config.toml
model = "segmentation model"
dataset = "aerial photos of the United States (SatlasPretrain)"
train_examples = 101725
image_size = 64
crop_scale_min = 1
horizontal_flip = true
num_classes = 8
arch = "unet"
norm = "groupnorm"
activation = "relu"
weight_standardization = true
pixel_unshuffle = 2
widths = [48, 96, 192]
blocks_per_level = 3
block = "plain"
attention = false
upsampling = "nearest_conv"
init = "xavier_uniform"
optimizer = "normuon"
muon_scale = "match_rms_adamw"
lr = 0.0061
momentum = 0.85
nesterov = true
orthogonalizer = "newton_schulz_5"
adamw_lr_other_params = 0.0013
grad_clip = 3.0
steps = 9300
batch_size = 256
epochs = 23.4
lr_schedule = "wsd_sqrt"
decay_fraction = 0.2
final_lr_fraction = 0.05
warmup_steps = 270
weight_decay = 0.03
adamw_weight_decay_other_params = 0.05
Rows from block 5, named by matrix and row number. Each number is 200 + 40 x the weight over its row's rms, rounded and kept within 0 to 999. All counts start at 0. After the name is the row's rms in percent of the matrix's.
# conv: 3x3 conv (model.enc.1.2.conv.weight, 96x96x3x3, standardized in use), inputs 0-47, a 3x3 kernel for each
conv.59,102,190,191,175,186,207,207,199,244,217,192,136,126,192,229,180,145,184,236,174,197,189,126,131,186,144,166,215,248,192,114,221,204,159,228,221,169,229,219,218,247,300,200,244,245,207,162,99,162,237,179,133,217,192,122,215,211,225,220,161,142,227,141,94,232,218,202,207,283,271,258,248,257,242,175,141,265,167,136,201,131,188,213,163,148,250,238,186,266,240,205,216,208,199,242,223,196,236,231,175,227,209,224,207,157,153,189,114,166,138,237,171,144,196,195,208,142,153,172,280,319,196,226,262,235,239,184,211,142,185,213,238,229,153,242,339,176,219,189,168,176,191,183,194,167,205,203,156,203,205,179,203,183,191,232,294,152,173,227,205,196,184,244,225,223,278,234,203,282,154,145,200,172,166,172,155,163,167,183,209,248,172,199,249,176,154,189,224,226,215,246,207,231,186,158,160,267,208,207,205,211,287,199,188,221,221,194,189,206,230,233,178,188,185,121,211,188,220,206,168,167,220,221,203,188,204,148,153,206,229,165,181,213,183,200,122,171,129,122,170,234,117,130,149,182,219,160,167,181,227,197,209,175,199,218,250,266,226,232,220,194,200,208,205,199,229,202,229,155,195,209,216,220,183,225,208,242,217,216,231,191,185,165,205,225,206,179,207,218,193,178,172,228,186,224,262,244,251,183,107,142,184,162,232,136,157,166,143,179,230,212,231,204,175,198,167,189,184,122,197,283,179,201,275,280,155,206,185,165,222,277,266,225,218,178,221,197,183,234,203,225,211,191,165,223,226,258,189,162,190,222,233,226,225,137,275,224,202,220,158,187,191,227,184,188,173,208,166,153,180,233,177,138,232,213,166,208,219,164,163,175,192,171,129,196,136,162,219,179,200,259,220,155,255,200,121,162,230,241,286,191,172,220,239,164,165,187,164,222,216,220,246,184,137,218,206,183,158,220,186,165,228,238,186,113,114,120,187,229,186,136,163,187
conv.60,089,110,157,180,239,299,292,179,280,211,176,211,202,221,244,247,239,219,206,178,147,117,165,144,139,179,179,119,208,150,165,198,109,145,239,175,227,208,181,183,208,196,164,246,203,171,130,125,157,207,198,211,252,237,264,174,202,176,236,215,204,217,230,211,171,139,210,200,171,246,263,227,265,241,221,153,271,279,183,160,148,110,179,214,226,197,178,242,116,160,182,197,239,249,267,271,251,228,231,223,170,208,174,196,255,244,137,143,160,262,250,240,271,250,234,290,258,212,210,203,216,189,190,213,241,210,205,189,274,293,181,269,271,242,241,221,169,242,249,152,178,158,110,192,174,143,144,179,210,206,187,171,142,182,206,228,216,222,220,223,185,154,198,193,159,175,201,145,209,205,201,196,220,208,247,208,237,238,230,264,199,167,201,206,218,223,220,157,169,195,184,198,230,192,197,210,137,189,214,160,159,158,242,194,151,272,220,173,175,197,146,184,174,218,160,177,176,127,149,158,180,194,224,215,173,213,204,181,175,240,221,168,226,180,175,262,218,241,256,199,174,219,185,178,182,109,172,181,132,206,125,158,208,202,240,274,183,206,255,200,183,145,147,152,163,199,196,193,219,201,182,218,193,229,197,192,201,244,198,211,199,189,160,229,226,193,197,185,191,211,266,259,201,213,201,184,167,183,218,202,143,174,166,138,243,177,183,158,165,180,175,208,179,161,185,160,171,214,244,173,212,227,225,268,239,141,125,178,143,203,283,118,164,214,165,196,177,177,190,171,187,170,157,202,223,168,240,262,218,176,154,78,231,275,194,242,230,172,223,194,169,207,206,157,173,188,171,180,222,151,196,229,222,210,239,218,192,193,178,140,162,226,195,181,222,222,188,237,233,219,292,174,184,214,228,208,207,155,174,137,181,167,178,196,195,154,172,182,164,217,171,157,209,214,189,162,165,158,194,192,208,253,285,281,265,255,200,218,242,202,244,234,175
conv.61,105,157,192,190,137,179,181,137,184,204,147,183,180,156,175,157,174,168,127,215,197,176,267,227,219,185,233,225,258,269,201,245,184,194,213,188,232,200,228,197,178,234,197,211,224,204,262,228,180,301,245,191,324,256,248,165,170,188,132,135,151,117,106,144,250,225,210,186,170,163,193,182,178,205,231,194,206,238,212,215,212,219,187,159,162,185,177,182,202,170,146,196,231,252,189,239,228,209,208,205,208,196,203,213,230,202,207,242,197,223,225,188,234,213,159,196,171,150,141,139,191,146,162,210,167,170,212,233,243,263,240,280,291,254,256,236,198,222,223,181,177,206,188,201,221,144,174,168,155,197,213,205,226,238,258,224,171,275,242,175,259,219,142,240,223,221,232,192,193,180,159,114,242,213,214,183,163,178,179,176,169,184,196,206,158,183,173,225,211,254,218,241,223,237,270,241,229,259,231,106,120,135,81,119,113,163,162,142,245,267,284,236,239,252,207,233,221,180,141,181,234,221,191,218,239,196,171,182,179,198,183,164,170,179,161,200,216,165,208,158,164,152,145,163,213,284,229,237,317,243,229,270,217,211,212,202,179,190,183,189,176,167,174,180,221,176,182,220,176,157,218,240,212,212,226,203,193,201,205,192,220,207,241,153,200,231,162,205,226,140,151,122,144,152,125,158,145,133,105,195,228,143,204,253,212,210,248,187,211,200,175,195,204,164,186,209,115,146,146,130,149,139,150,170,156,174,144,157,195,181,152,189,188,130,242,281,276,214,280,249,197,259,232,273,346,302,266,291,288,259,256,260,146,140,112,166,169,154,153,142,143,177,188,203,179,173,187,128,129,177,287,206,181,292,230,199,235,234,212,205,203,205,172,161,184,169,141,172,126,152,171,122,155,165,139,132,154,160,137,196,147,174,240,210,218,243,220,194,196,201,193,185,228,238,216,222,262,273,204,229,266,230,229,231,159,168,176,155,158,199,155,165,211
conv.62,108,230,250,234,136,186,205,190,202,188,248,279,189,186,163,136,155,128,137,225,142,140,198,139,114,177,139,99,224,253,219,224,244,201,132,212,200,222,269,273,184,205,210,154,159,206,203,191,195,226,217,189,158,205,202,206,226,203,223,279,287,279,323,244,208,225,245,182,213,162,126,164,161,174,155,153,215,218,184,209,229,193,194,159,174,202,174,152,230,237,216,306,323,318,266,266,288,210,230,224,188,176,189,191,144,156,251,219,172,136,141,173,173,216,181,184,184,191,164,198,249,138,178,218,217,224,200,188,102,146,198,165,158,223,262,246,195,236,222,149,197,273,156,212,265,159,142,153,213,189,172,158,180,164,238,195,205,254,208,195,241,229,264,186,184,176,167,140,165,212,189,162,239,219,154,221,151,171,147,195,230,205,172,202,168,165,174,192,163,178,229,173,169,231,154,137,224,213,192,194,172,182,221,179,203,218,195,185,146,182,183,206,206,178,224,167,155,167,154,166,124,135,124,219,222,205,222,191,153,253,223,167,200,157,112,183,112,165,222,163,163,268,256,242,217,121,129,212,161,180,207,202,215,228,205,160,264,269,230,218,249,243,194,202,173,175,165,158,217,202,224,159,185,168,192,236,215,165,180,128,172,144,169,154,187,203,163,200,220,123,176,166,237,226,220,232,259,289,227,129,169,181,141,199,133,172,183,186,236,244,175,202,196,192,206,218,195,242,199,203,245,194,171,154,176,154,194,207,210,217,167,225,236,245,238,237,210,217,189,233,210,279,304,229,176,169,230,242,273,367,372,323,206,181,211,177,151,216,161,118,167,229,167,134,217,207,149,184,218,191,125,160,163,148,197,206,223,216,208,239,161,157,214,188,215,160,173,221,168,179,143,238,227,190,234,259,211,196,186,176,202,161,151,172,165,166,153,170,178,166,151,173,211,183,155,231,206,223,160,154,186,162,166,212,207,141,147,175,163,185,151,156,190
conv.63,096,190,222,183,245,244,163,214,158,192,227,183,165,202,217,200,199,170,136,134,143,177,200,191,144,186,149,156,208,190,158,224,244,217,177,256,209,164,173,214,200,191,217,171,222,198,190,237,139,286,231,178,253,182,196,110,114,190,209,224,272,185,168,227,240,167,145,172,145,161,237,219,257,248,250,206,170,174,188,136,171,149,150,171,212,146,167,210,171,218,249,250,223,200,243,210,186,243,196,153,140,210,154,118,189,170,121,175,111,216,216,230,182,223,298,213,206,249,256,241,195,222,180,166,255,244,248,233,166,170,214,169,138,193,209,154,179,203,231,242,224,197,191,178,153,242,249,225,207,209,182,177,175,145,227,155,230,202,228,265,210,209,200,182,207,186,185,164,117,202,206,155,209,211,219,226,283,238,316,286,199,226,183,214,257,203,186,239,222,220,263,209,232,260,188,162,288,225,173,246,230,197,247,194,229,164,173,211,149,171,198,202,248,234,172,221,217,249,215,192,212,147,134,187,164,180,172,173,177,247,209,180,213,221,146,204,186,227,197,251,210,174,154,193,189,180,178,229,157,189,239,171,224,219,214,275,264,264,272,164,227,270,194,220,190,197,210,194,182,208,212,191,189,175,178,194,186,230,234,197,191,216,223,235,210,244,150,135,152,159,137,140,210,238,241,150,207,225,221,304,238,254,234,201,202,231,241,165,151,162,187,181,208,230,203,165,144,123,123,140,102,125,169,245,145,125,122,151,140,173,173,199,220,271,210,201,211,244,291,219,173,238,245,207,230,246,181,218,213,175,131,146,191,178,183,182,284,187,173,217,101,153,179,238,217,219,255,209,195,219,267,248,227,246,248,281,192,221,215,211,143,206,245,218,233,225,217,208,195,166,179,181,200,203,126,209,256,150,134,203,224,193,245,211,203,177,219,158,122,169,197,205,184,191,172,238,152,146,233,163,160,213,197,150,239,259,220,182,177,130,179,173,163
conv.64,089,181,189,189,183,142,164,185,166,117,187,200,224,193,208,229,154,177,207,212,196,138,218,245,215,273,269,188,204,208,234,286,190,205,263,173,188,193,198,180,201,234,159,185,238,185,194,166,147,190,177,177,214,180,196,256,245,221,233,212,220,246,202,167,155,170,184,244,206,210,254,211,168,241,251,241,226,188,195,249,219,211,131,186,193,160,195,226,196,199,180,283,190,180,274,210,189,295,217,266,182,185,172,209,177,155,248,217,206,185,227,177,254,192,144,183,171,85,202,202,214,174,230,254,203,191,226,195,244,253,155,233,303,204,201,240,178,254,197,151,177,228,222,225,242,170,172,167,246,238,250,218,244,317,196,154,151,222,188,190,164,131,171,157,155,146,186,132,115,172,162,170,198,220,175,180,198,185,190,216,241,270,218,187,233,245,241,208,242,268,184,200,179,165,190,210,163,188,153,155,136,173,198,159,172,168,125,164,121,198,229,131,171,198,153,117,169,139,191,253,173,226,225,172,208,242,208,206,174,206,296,236,199,262,221,220,251,269,241,210,229,166,250,261,194,231,138,250,257,240,216,229,190,156,222,218,229,230,205,217,165,182,214,211,219,226,269,226,133,202,220,200,175,186,201,189,206,205,201,200,218,182,134,270,208,198,164,160,139,162,115,148,169,161,158,210,212,183,145,188,211,208,195,234,168,157,222,171,203,202,229,231,187,209,195,265,168,175,202,120,235,196,88,298,156,144,193,220,153,146,151,197,192,204,175,241,218,184,239,245,177,209,215,143,184,229,141,185,175,132,241,259,274,207,205,247,164,165,179,127,128,201,187,167,152,202,185,181,220,186,192,179,161,202,187,188,163,206,164,278,313,249,230,222,206,207,201,170,214,268,253,310,296,281,329,253,238,213,213,187,214,204,162,189,220,222,180,189,192,177,221,227,129,203,179,189,172,136,269,279,264,182,192,244,208,208,171,213,209,218,170,188,197
conv.65,105,177,164,181,143,173,170,204,192,167,192,148,166,202,143,144,148,133,158,194,120,209,189,205,219,245,274,264,171,217,143,236,232,175,224,168,111,209,208,188,231,229,247,230,194,228,210,181,184,226,215,249,208,219,160,219,229,267,163,194,194,168,219,182,296,251,225,290,228,254,191,169,205,144,156,172,227,255,248,262,308,247,164,182,170,239,183,189,209,225,202,235,207,230,230,259,282,239,288,260,185,202,170,199,150,113,167,146,130,253,187,119,235,273,208,235,146,241,177,141,100,214,194,139,219,178,177,190,218,280,227,215,213,280,240,226,162,150,145,204,241,204,172,174,189,173,130,117,181,159,172,181,274,227,223,181,188,181,232,242,141,158,258,219,212,166,237,204,206,195,207,216,197,192,160,177,200,209,158,145,208,198,230,243,205,265,298,185,189,174,186,191,213,240,242,275,221,206,242,158,132,122,116,109,93,196,175,146,169,234,183,195,258,176,179,222,131,159,138,143,206,230,209,216,217,192,217,236,223,190,199,204,222,195,192,187,204,192,206,218,176,210,221,212,263,215,144,258,264,219,186,139,176,167,178,227,186,191,210,206,169,212,187,219,166,164,232,187,183,237,180,234,209,196,209,217,194,191,202,222,236,189,182,224,177,182,214,152,193,216,208,232,211,182,215,212,221,238,197,173,130,179,164,246,173,176,179,206,237,269,149,213,208,162,188,192,270,253,226,240,226,264,235,197,244,239,219,192,145,130,157,172,169,177,105,196,214,167,161,253,173,172,169,182,170,206,228,177,207,246,231,148,161,128,209,232,241,223,225,243,199,225,225,253,160,241,234,170,132,173,259,191,163,288,240,177,252,228,165,248,241,220,231,193,212,138,148,194,197,172,193,197,198,189,213,215,217,202,176,152,216,221,248,157,198,263,196,214,212,216,202,152,145,163,160,249,226,180,228,221,140,187,156,135,164,166,215,182,154,158,193,199,174
conv.66,087,168,172,178,151,168,208,218,188,226,191,221,183,200,168,192,191,166,224,227,241,216,188,173,168,251,235,198,153,138,257,192,223,238,207,135,165,196,233,189,246,249,176,234,232,167,182,159,247,168,230,251,148,215,178,179,253,256,185,181,158,136,120,182,237,200,238,174,227,297,222,240,207,107,135,239,162,204,208,199,267,252,217,202,215,188,174,237,162,161,220,178,244,267,166,202,229,194,181,173,155,150,189,207,232,237,191,264,264,248,192,185,250,172,206,253,217,203,138,228,149,184,274,158,236,225,162,125,199,203,147,190,156,278,314,226,136,187,134,121,177,124,176,180,187,205,157,218,169,235,235,192,179,195,149,179,211,171,184,214,172,121,165,127,242,209,152,214,210,241,242,155,247,243,349,213,204,263,165,132,161,218,194,195,187,226,205,243,224,261,218,143,245,141,198,253,205,228,213,158,227,300,92,224,287,164,186,161,235,212,170,237,186,201,214,185,167,190,144,167,188,167,250,205,186,200,185,224,228,182,188,201,183,198,269,271,305,210,215,207,184,221,253,286,159,151,161,165,184,175,208,237,182,199,238,193,222,281,252,202,238,215,172,211,181,156,225,197,226,267,264,205,204,204,244,192,193,233,245,201,194,183,277,159,183,219,173,224,235,178,197,164,163,266,233,210,278,256,189,151,203,138,163,186,223,208,173,265,262,213,230,218,226,203,245,219,174,203,243,231,209,267,246,177,272,226,265,245,213,265,171,215,227,109,202,190,172,135,242,184,226,169,130,303,248,125,178,170,189,239,217,183,188,198,212,246,241,164,218,170,196,189,175,199,138,138,177,175,170,189,209,167,155,205,166,160,224,193,190,155,195,165,136,221,174,176,208,146,202,225,227,175,280,228,217,264,239,189,195,218,150,163,202,167,220,223,173,227,253,159,214,232,208,210,209,182,237,221,177,192,218,231,217,158,159,166,179,132,115,190,197,214,262
conv.67,098,105,197,170,189,221,186,99,151,138,163,165,179,180,156,176,126,122,190,243,284,211,220,267,247,189,235,222,250,234,181,209,208,183,225,232,235,242,240,279,200,191,218,225,218,237,176,161,153,159,182,137,226,244,153,239,261,216,303,301,270,269,256,225,202,198,187,194,210,211,241,191,163,257,252,248,227,223,192,203,232,202,237,189,218,259,211,182,274,196,199,239,279,281,225,273,271,206,238,198,161,164,130,183,187,195,184,193,165,247,202,186,257,216,207,244,225,212,256,232,208,198,179,197,229,234,233,284,220,218,209,200,249,203,173,254,164,147,140,227,237,248,208,195,260,191,169,189,239,238,248,234,232,198,107,132,150,87,136,124,155,161,159,207,204,167,254,254,219,148,138,119,196,221,217,206,161,157,217,183,214,179,178,136,213,224,184,124,171,142,128,135,162,165,228,195,187,202,179,189,247,275,239,291,295,259,217,226,148,162,135,124,128,140,121,172,190,192,169,192,236,220,177,212,194,217,223,225,233,188,196,171,156,162,153,211,260,229,192,211,229,233,221,206,165,186,225,205,215,251,183,173,235,217,214,192,223,211,123,192,178,117,181,209,183,212,208,192,220,230,171,222,236,235,163,174,212,159,171,167,214,200,201,262,224,213,278,267,241,296,292,246,206,218,242,236,231,207,181,178,159,230,247,251,189,191,207,250,212,236,186,114,139,171,206,234,174,238,191,226,250,232,208,194,218,220,245,196,208,267,260,160,174,195,191,169,150,214,230,188,222,198,233,192,174,169,206,224,277,242,255,242,257,226,228,306,292,251,209,211,182,169,221,200,253,248,212,263,207,188,185,205,182,166,150,137,176,225,171,241,197,232,284,235,274,252,227,239,238,240,247,245,228,180,144,162,155,235,253,265,240,191,211,206,201,212,191,200,182,199,239,175,224,249,230,194,231,246,183,206,196,115,116,108,180,195,182,247,249,230,202,218,215
conv.68,107,110,77,186,243,214,290,222,220,222,168,191,210,154,179,207,119,185,204,158,180,180,190,199,195,185,229,212,116,127,136,198,229,158,182,207,143,185,176,153,169,181,128,158,190,122,217,230,238,171,201,209,167,162,168,193,229,216,207,242,247,243,277,238,150,186,192,205,253,219,176,183,163,221,182,190,268,223,203,267,284,252,217,233,234,236,232,256,220,230,213,206,232,224,246,230,158,228,195,180,178,201,222,182,212,224,198,237,213,250,231,163,274,245,199,225,170,202,196,239,234,203,196,163,216,230,178,197,197,200,178,209,188,158,177,145,137,182,221,146,228,310,202,271,311,112,173,192,134,233,238,193,264,220,236,223,147,245,242,126,201,166,132,203,221,195,175,171,209,198,197,200,174,176,189,183,207,219,196,214,223,206,194,154,199,151,153,203,187,159,233,246,254,202,283,215,235,244,207,202,225,210,174,205,248,239,224,274,187,200,248,193,202,240,151,226,220,144,175,159,160,188,173,111,101,160,144,196,173,170,166,164,246,201,171,205,226,197,144,173,175,196,149,140,247,296,289,244,245,256,271,208,204,171,231,242,229,238,215,256,253,221,194,174,224,155,210,219,161,163,117,203,234,191,198,225,176,178,232,213,175,206,191,214,185,203,213,195,204,205,213,192,178,218,173,170,186,170,176,213,197,210,251,212,178,204,194,188,203,250,167,183,187,164,168,151,193,156,236,226,161,220,136,128,181,177,181,176,224,229,144,149,132,97,168,229,222,168,170,227,149,182,213,181,216,195,150,176,159,199,216,163,201,209,169,225,249,187,183,188,208,207,185,176,199,223,176,178,176,152,175,234,265,172,208,289,174,213,270,272,292,233,278,319,274,255,299,248,135,153,164,217,187,164,202,174,171,203,235,219,194,229,261,161,161,191,178,205,183,173,207,184,184,190,245,186,204,182,159,166,115,185,167,118,195,182,177,176,202,253,122,154,159
conv.69,096,167,180,157,217,187,264,266,267,332,145,191,213,144,234,279,147,192,203,150,175,160,233,243,247,163,134,137,212,201,218,182,161,138,131,131,141,204,173,212,109,149,173,274,307,265,169,190,212,191,199,234,172,165,203,221,255,272,229,214,184,223,212,240,209,218,255,234,214,263,214,184,209,172,160,163,195,222,186,262,213,182,284,167,201,251,176,154,289,149,125,192,228,269,202,186,177,179,204,160,182,149,172,206,188,199,172,182,154,192,155,179,283,233,212,237,230,191,237,247,226,344,229,140,227,204,164,216,267,221,193,244,255,202,233,215,212,153,175,218,278,242,173,135,123,198,169,200,208,192,195,249,243,162,181,155,177,186,188,143,192,228,186,161,178,173,152,161,148,184,178,180,200,212,227,209,198,247,177,205,198,169,193,189,273,325,263,235,316,313,156,167,173,162,179,204,169,200,165,144,135,169,203,237,239,272,296,268,243,226,228,137,148,168,197,188,235,224,226,241,143,106,123,210,241,193,174,175,137,182,240,233,207,244,185,238,248,220,221,205,168,192,181,135,128,154,181,214,203,151,190,236,174,177,220,236,170,193,222,160,182,208,219,172,163,165,143,156,195,198,147,180,199,224,218,190,205,241,204,214,176,241,265,186,234,242,148,234,172,234,257,227,228,181,177,218,210,215,234,241,168,162,233,172,223,238,156,199,200,208,157,170,181,122,182,192,256,222,176,215,214,175,252,209,201,130,170,201,117,127,192,161,195,172,226,182,176,186,236,206,211,238,210,152,164,228,203,215,178,149,178,166,201,234,274,210,217,182,236,227,183,201,188,139,184,195,154,153,178,122,205,157,159,202,178,172,223,149,151,200,173,192,190,182,199,198,200,163,222,184,158,210,173,249,193,165,181,209,212,240,162,173,240,162,201,223,191,214,228,237,195,167,260,194,203,155,145,165,258,256,232,150,175,191,192,212,227,222,221,265,224,239,236
conv.70,090,208,193,262,220,192,219,254,258,269,181,223,222,131,186,155,184,209,140,103,150,161,159,166,195,180,194,170,224,219,127,215,155,168,181,231,262,169,150,220,162,146,241,138,126,177,256,232,166,256,232,173,169,238,164,179,106,176,245,202,183,285,209,188,326,254,171,286,209,167,245,191,233,166,182,178,175,196,210,144,239,245,208,218,217,222,227,191,181,206,118,153,238,233,186,204,211,234,218,244,247,219,191,218,178,180,216,182,177,239,225,207,188,235,224,163,212,209,170,252,221,143,158,159,147,144,164,180,182,203,177,174,203,231,198,265,196,154,180,209,192,202,246,222,217,154,225,142,159,203,195,206,215,207,193,149,158,187,182,153,185,252,199,235,210,225,190,167,171,163,214,143,273,169,127,275,205,139,226,187,141,174,204,295,184,200,254,186,149,175,214,140,180,201,207,194,137,153,258,262,217,117,279,227,142,282,246,224,199,253,266,159,229,221,179,230,233,196,152,170,158,187,169,173,191,224,227,197,212,246,178,237,186,206,212,218,195,225,168,219,230,149,208,201,255,192,211,242,219,254,187,198,232,233,227,186,279,251,211,225,230,171,205,229,204,207,262,221,212,162,200,224,196,185,234,212,199,241,234,241,186,149,225,186,180,243,161,168,236,191,172,165,316,224,154,216,147,102,134,161,231,168,174,207,174,232,232,253,178,220,187,141,183,215,170,231,270,230,177,254,215,156,230,97,151,200,140,109,180,164,146,131,169,175,202,204,215,255,253,218,221,284,221,200,272,269,173,175,167,162,185,165,153,130,123,189,199,125,155,178,125,123,97,161,207,181,188,218,210,200,206,238,208,246,234,238,230,238,179,158,107,192,170,169,237,128,142,193,175,193,206,165,191,227,249,261,290,190,177,181,222,215,241,170,216,213,201,221,224,197,230,182,180,257,191,201,189,244,191,186,187,214,243,248,178,178,170,248,262,259,192,195,185
conv.71,075,139,172,154,158,187,175,159,214,170,192,181,177,195,187,226,171,189,202,133,135,151,181,146,164,215,172,212,208,241,144,173,224,134,153,225,173,203,146,166,167,171,163,230,230,191,235,207,185,155,153,159,118,129,126,179,169,147,172,203,220,213,250,279,220,241,220,99,176,110,117,215,184,174,196,212,227,248,249,208,247,246,189,196,195,214,195,235,200,212,227,253,232,200,181,174,153,249,227,206,195,209,234,143,169,195,146,169,176,206,162,115,267,224,162,329,227,225,275,228,242,233,205,184,247,226,205,204,189,183,114,121,182,169,125,194,162,179,245,225,235,270,212,231,293,232,171,181,197,187,197,211,183,213,183,259,187,170,218,136,170,188,150,265,261,273,218,204,189,189,147,181,298,246,194,239,195,188,231,243,239,125,129,112,149,172,163,155,136,123,214,200,181,226,202,227,220,205,200,215,274,321,202,282,306,179,190,175,223,228,224,220,214,258,200,206,220,262,269,259,275,271,214,229,209,211,205,197,154,230,218,212,238,257,242,260,206,190,236,221,235,246,194,193,159,151,161,201,195,234,247,169,201,228,177,138,200,198,188,143,149,146,210,189,205,207,232,250,219,213,193,199,166,139,255,242,259,228,209,249,222,226,187,144,182,165,170,193,167,206,195,239,244,253,270,291,297,290,197,223,170,163,181,162,165,212,166,209,176,174,197,168,180,214,167,171,211,162,230,229,170,247,180,161,204,209,190,207,233,166,207,203,131,122,176,168,250,216,247,181,170,144,171,200,228,219,214,223,265,199,186,172,181,205,195,232,243,205,204,215,208,189,212,197,219,208,227,206,182,160,143,139,166,170,163,202,178,208,239,197,177,186,220,196,192,108,130,118,174,195,142,229,214,184,319,277,195,174,167,176,234,221,226,210,176,206,202,236,243,236,246,230,234,197,223,190,199,234,137,183,193,130,205,161,238,185,130,271,256,202,254,270,263
conv.72,103,233,264,236,164,170,221,184,157,203,136,119,127,143,134,136,125,139,133,218,171,196,158,147,198,144,128,182,152,151,170,191,181,187,148,214,228,248,280,269,120,184,258,103,113,249,185,189,172,234,218,181,203,180,132,125,147,181,179,150,205,147,129,165,212,229,247,163,149,168,161,157,162,191,223,123,160,113,119,172,150,216,236,215,196,242,216,194,259,268,188,298,283,224,212,237,140,247,204,181,144,137,143,202,172,198,206,178,183,216,216,248,204,259,192,197,264,205,266,296,205,232,225,171,279,270,179,189,183,220,199,200,156,197,211,173,213,242,181,284,252,229,205,228,201,170,215,160,166,246,147,184,185,175,216,196,198,247,187,237,242,173,221,249,206,165,246,198,169,219,205,176,227,150,157,232,185,178,256,211,211,149,205,174,185,200,215,201,249,227,200,204,175,224,174,181,163,207,216,178,153,169,235,247,217,152,190,210,175,176,235,189,166,205,194,183,249,207,218,153,219,179,173,162,231,161,240,244,222,178,205,196,191,188,152,159,145,129,189,219,118,217,208,180,239,195,187,201,197,191,254,236,192,163,218,194,149,200,185,176,209,169,151,197,141,197,271,233,140,189,203,272,288,266,213,264,241,185,197,244,175,151,223,179,166,236,207,133,177,237,225,227,188,143,159,192,192,158,199,215,180,182,245,154,166,214,176,216,181,90,242,241,255,233,209,236,289,157,211,294,223,221,210,272,254,191,187,178,346,320,263,182,205,243,222,212,179,191,206,238,116,152,159,228,211,164,205,220,234,200,235,229,209,213,241,190,207,224,185,228,200,198,186,216,195,193,205,137,148,225,212,314,261,157,255,285,177,255,230,175,154,187,145,165,199,107,134,159,253,268,231,186,172,152,210,179,160,186,199,196,251,181,147,211,174,139,148,115,168,267,207,194,230,218,189,145,196,242,127,162,202,148,139,177,189,189,191,225,217,208,262,227,147
conv.73,107,166,151,153,129,161,160,148,185,171,150,248,276,130,240,240,193,258,234,167,213,149,241,231,208,244,234,192,138,138,185,167,234,261,114,207,186,165,216,227,165,200,191,140,175,178,189,195,242,188,165,244,226,200,250,227,212,130,263,248,208,253,235,208,264,239,268,206,209,219,211,204,229,136,156,225,181,191,279,140,178,189,226,241,229,236,241,194,198,217,150,238,183,216,197,191,224,227,194,199,189,197,213,163,218,237,120,184,191,223,216,186,238,223,188,260,218,194,204,204,164,210,264,225,136,155,165,217,216,246,233,254,171,243,283,158,163,223,225,235,290,274,151,232,194,186,134,154,276,195,214,239,217,208,254,186,219,239,165,155,263,197,154,219,228,180,174,227,215,184,197,257,193,252,210,207,268,197,212,244,187,226,200,228,220,187,214,247,215,178,195,167,155,209,242,233,166,145,160,162,171,185,133,151,123,201,226,204,266,196,249,278,196,223,280,204,221,149,190,162,167,196,191,164,118,166,182,181,189,210,196,200,200,193,175,172,186,130,202,167,183,199,170,144,173,169,199,186,151,194,162,133,173,216,275,251,168,229,258,160,215,254,166,165,151,243,234,198,211,220,179,206,190,202,173,185,177,178,213,206,215,198,156,151,172,140,192,177,149,197,163,140,260,231,211,208,193,182,252,216,159,209,214,186,276,236,200,241,261,294,161,249,286,243,230,242,151,202,91,133,206,137,167,213,184,112,131,187,211,235,235,170,205,201,195,294,228,248,285,257,225,257,198,199,218,197,192,222,217,241,268,180,123,146,173,136,175,165,120,181,179,248,306,204,172,241,216,176,239,241,199,245,332,198,195,274,205,243,237,132,228,229,149,210,193,189,252,188,222,213,178,244,235,193,245,220,187,208,207,185,193,215,220,181,225,187,238,190,214,136,169,196,156,133,178,239,193,170,253,208,189,109,135,107,177,177,207,168,147,152,183,170,206
conv.74,105,153,150,198,113,132,151,159,194,172,195,192,133,237,220,187,235,204,157,148,163,181,182,216,171,153,198,132,171,107,124,175,162,173,205,229,217,220,224,181,154,192,151,165,184,218,179,167,150,165,172,107,175,210,185,162,167,129,165,175,177,156,173,185,206,172,147,224,214,160,253,247,191,165,189,226,196,171,188,239,207,197,130,123,157,200,121,190,189,146,186,192,249,267,125,185,191,154,236,218,104,142,147,161,168,176,192,225,168,245,221,180,206,173,198,130,138,176,216,169,197,237,167,191,224,197,262,179,225,183,141,174,213,226,201,227,196,254,225,204,257,213,215,247,238,149,155,181,263,229,189,237,212,207,192,225,181,176,205,204,161,224,243,263,305,258,230,219,181,154,192,149,192,229,258,173,201,225,180,185,210,209,187,147,258,267,193,279,335,272,284,197,255,239,169,146,226,156,102,191,192,209,178,217,251,122,151,183,155,260,185,158,251,196,147,230,212,205,253,168,134,184,112,170,174,132,212,207,201,186,187,208,218,224,184,207,243,289,212,237,253,125,134,167,216,167,215,246,185,255,231,162,234,199,212,182,253,269,171,276,286,155,179,183,239,168,227,201,154,215,197,230,242,239,235,252,222,165,244,227,235,262,254,181,231,216,200,238,185,164,187,190,234,194,184,262,249,222,245,180,201,287,195,192,218,219,193,228,202,257,207,224,228,137,128,111,207,213,211,240,224,208,221,227,228,256,240,193,197,205,128,197,137,103,235,185,189,224,204,160,216,181,150,247,245,222,229,196,172,235,217,256,224,192,166,265,221,232,236,223,256,148,124,153,154,172,153,180,144,184,225,269,206,167,261,191,88,160,138,192,149,151,212,174,149,259,213,190,189,192,207,157,143,195,221,159,173,173,195,141,200,200,164,193,167,168,164,176,128,214,214,161,159,174,166,171,185,202,136,166,155,141,168,177,216,168,172,200,178,176,219,211,157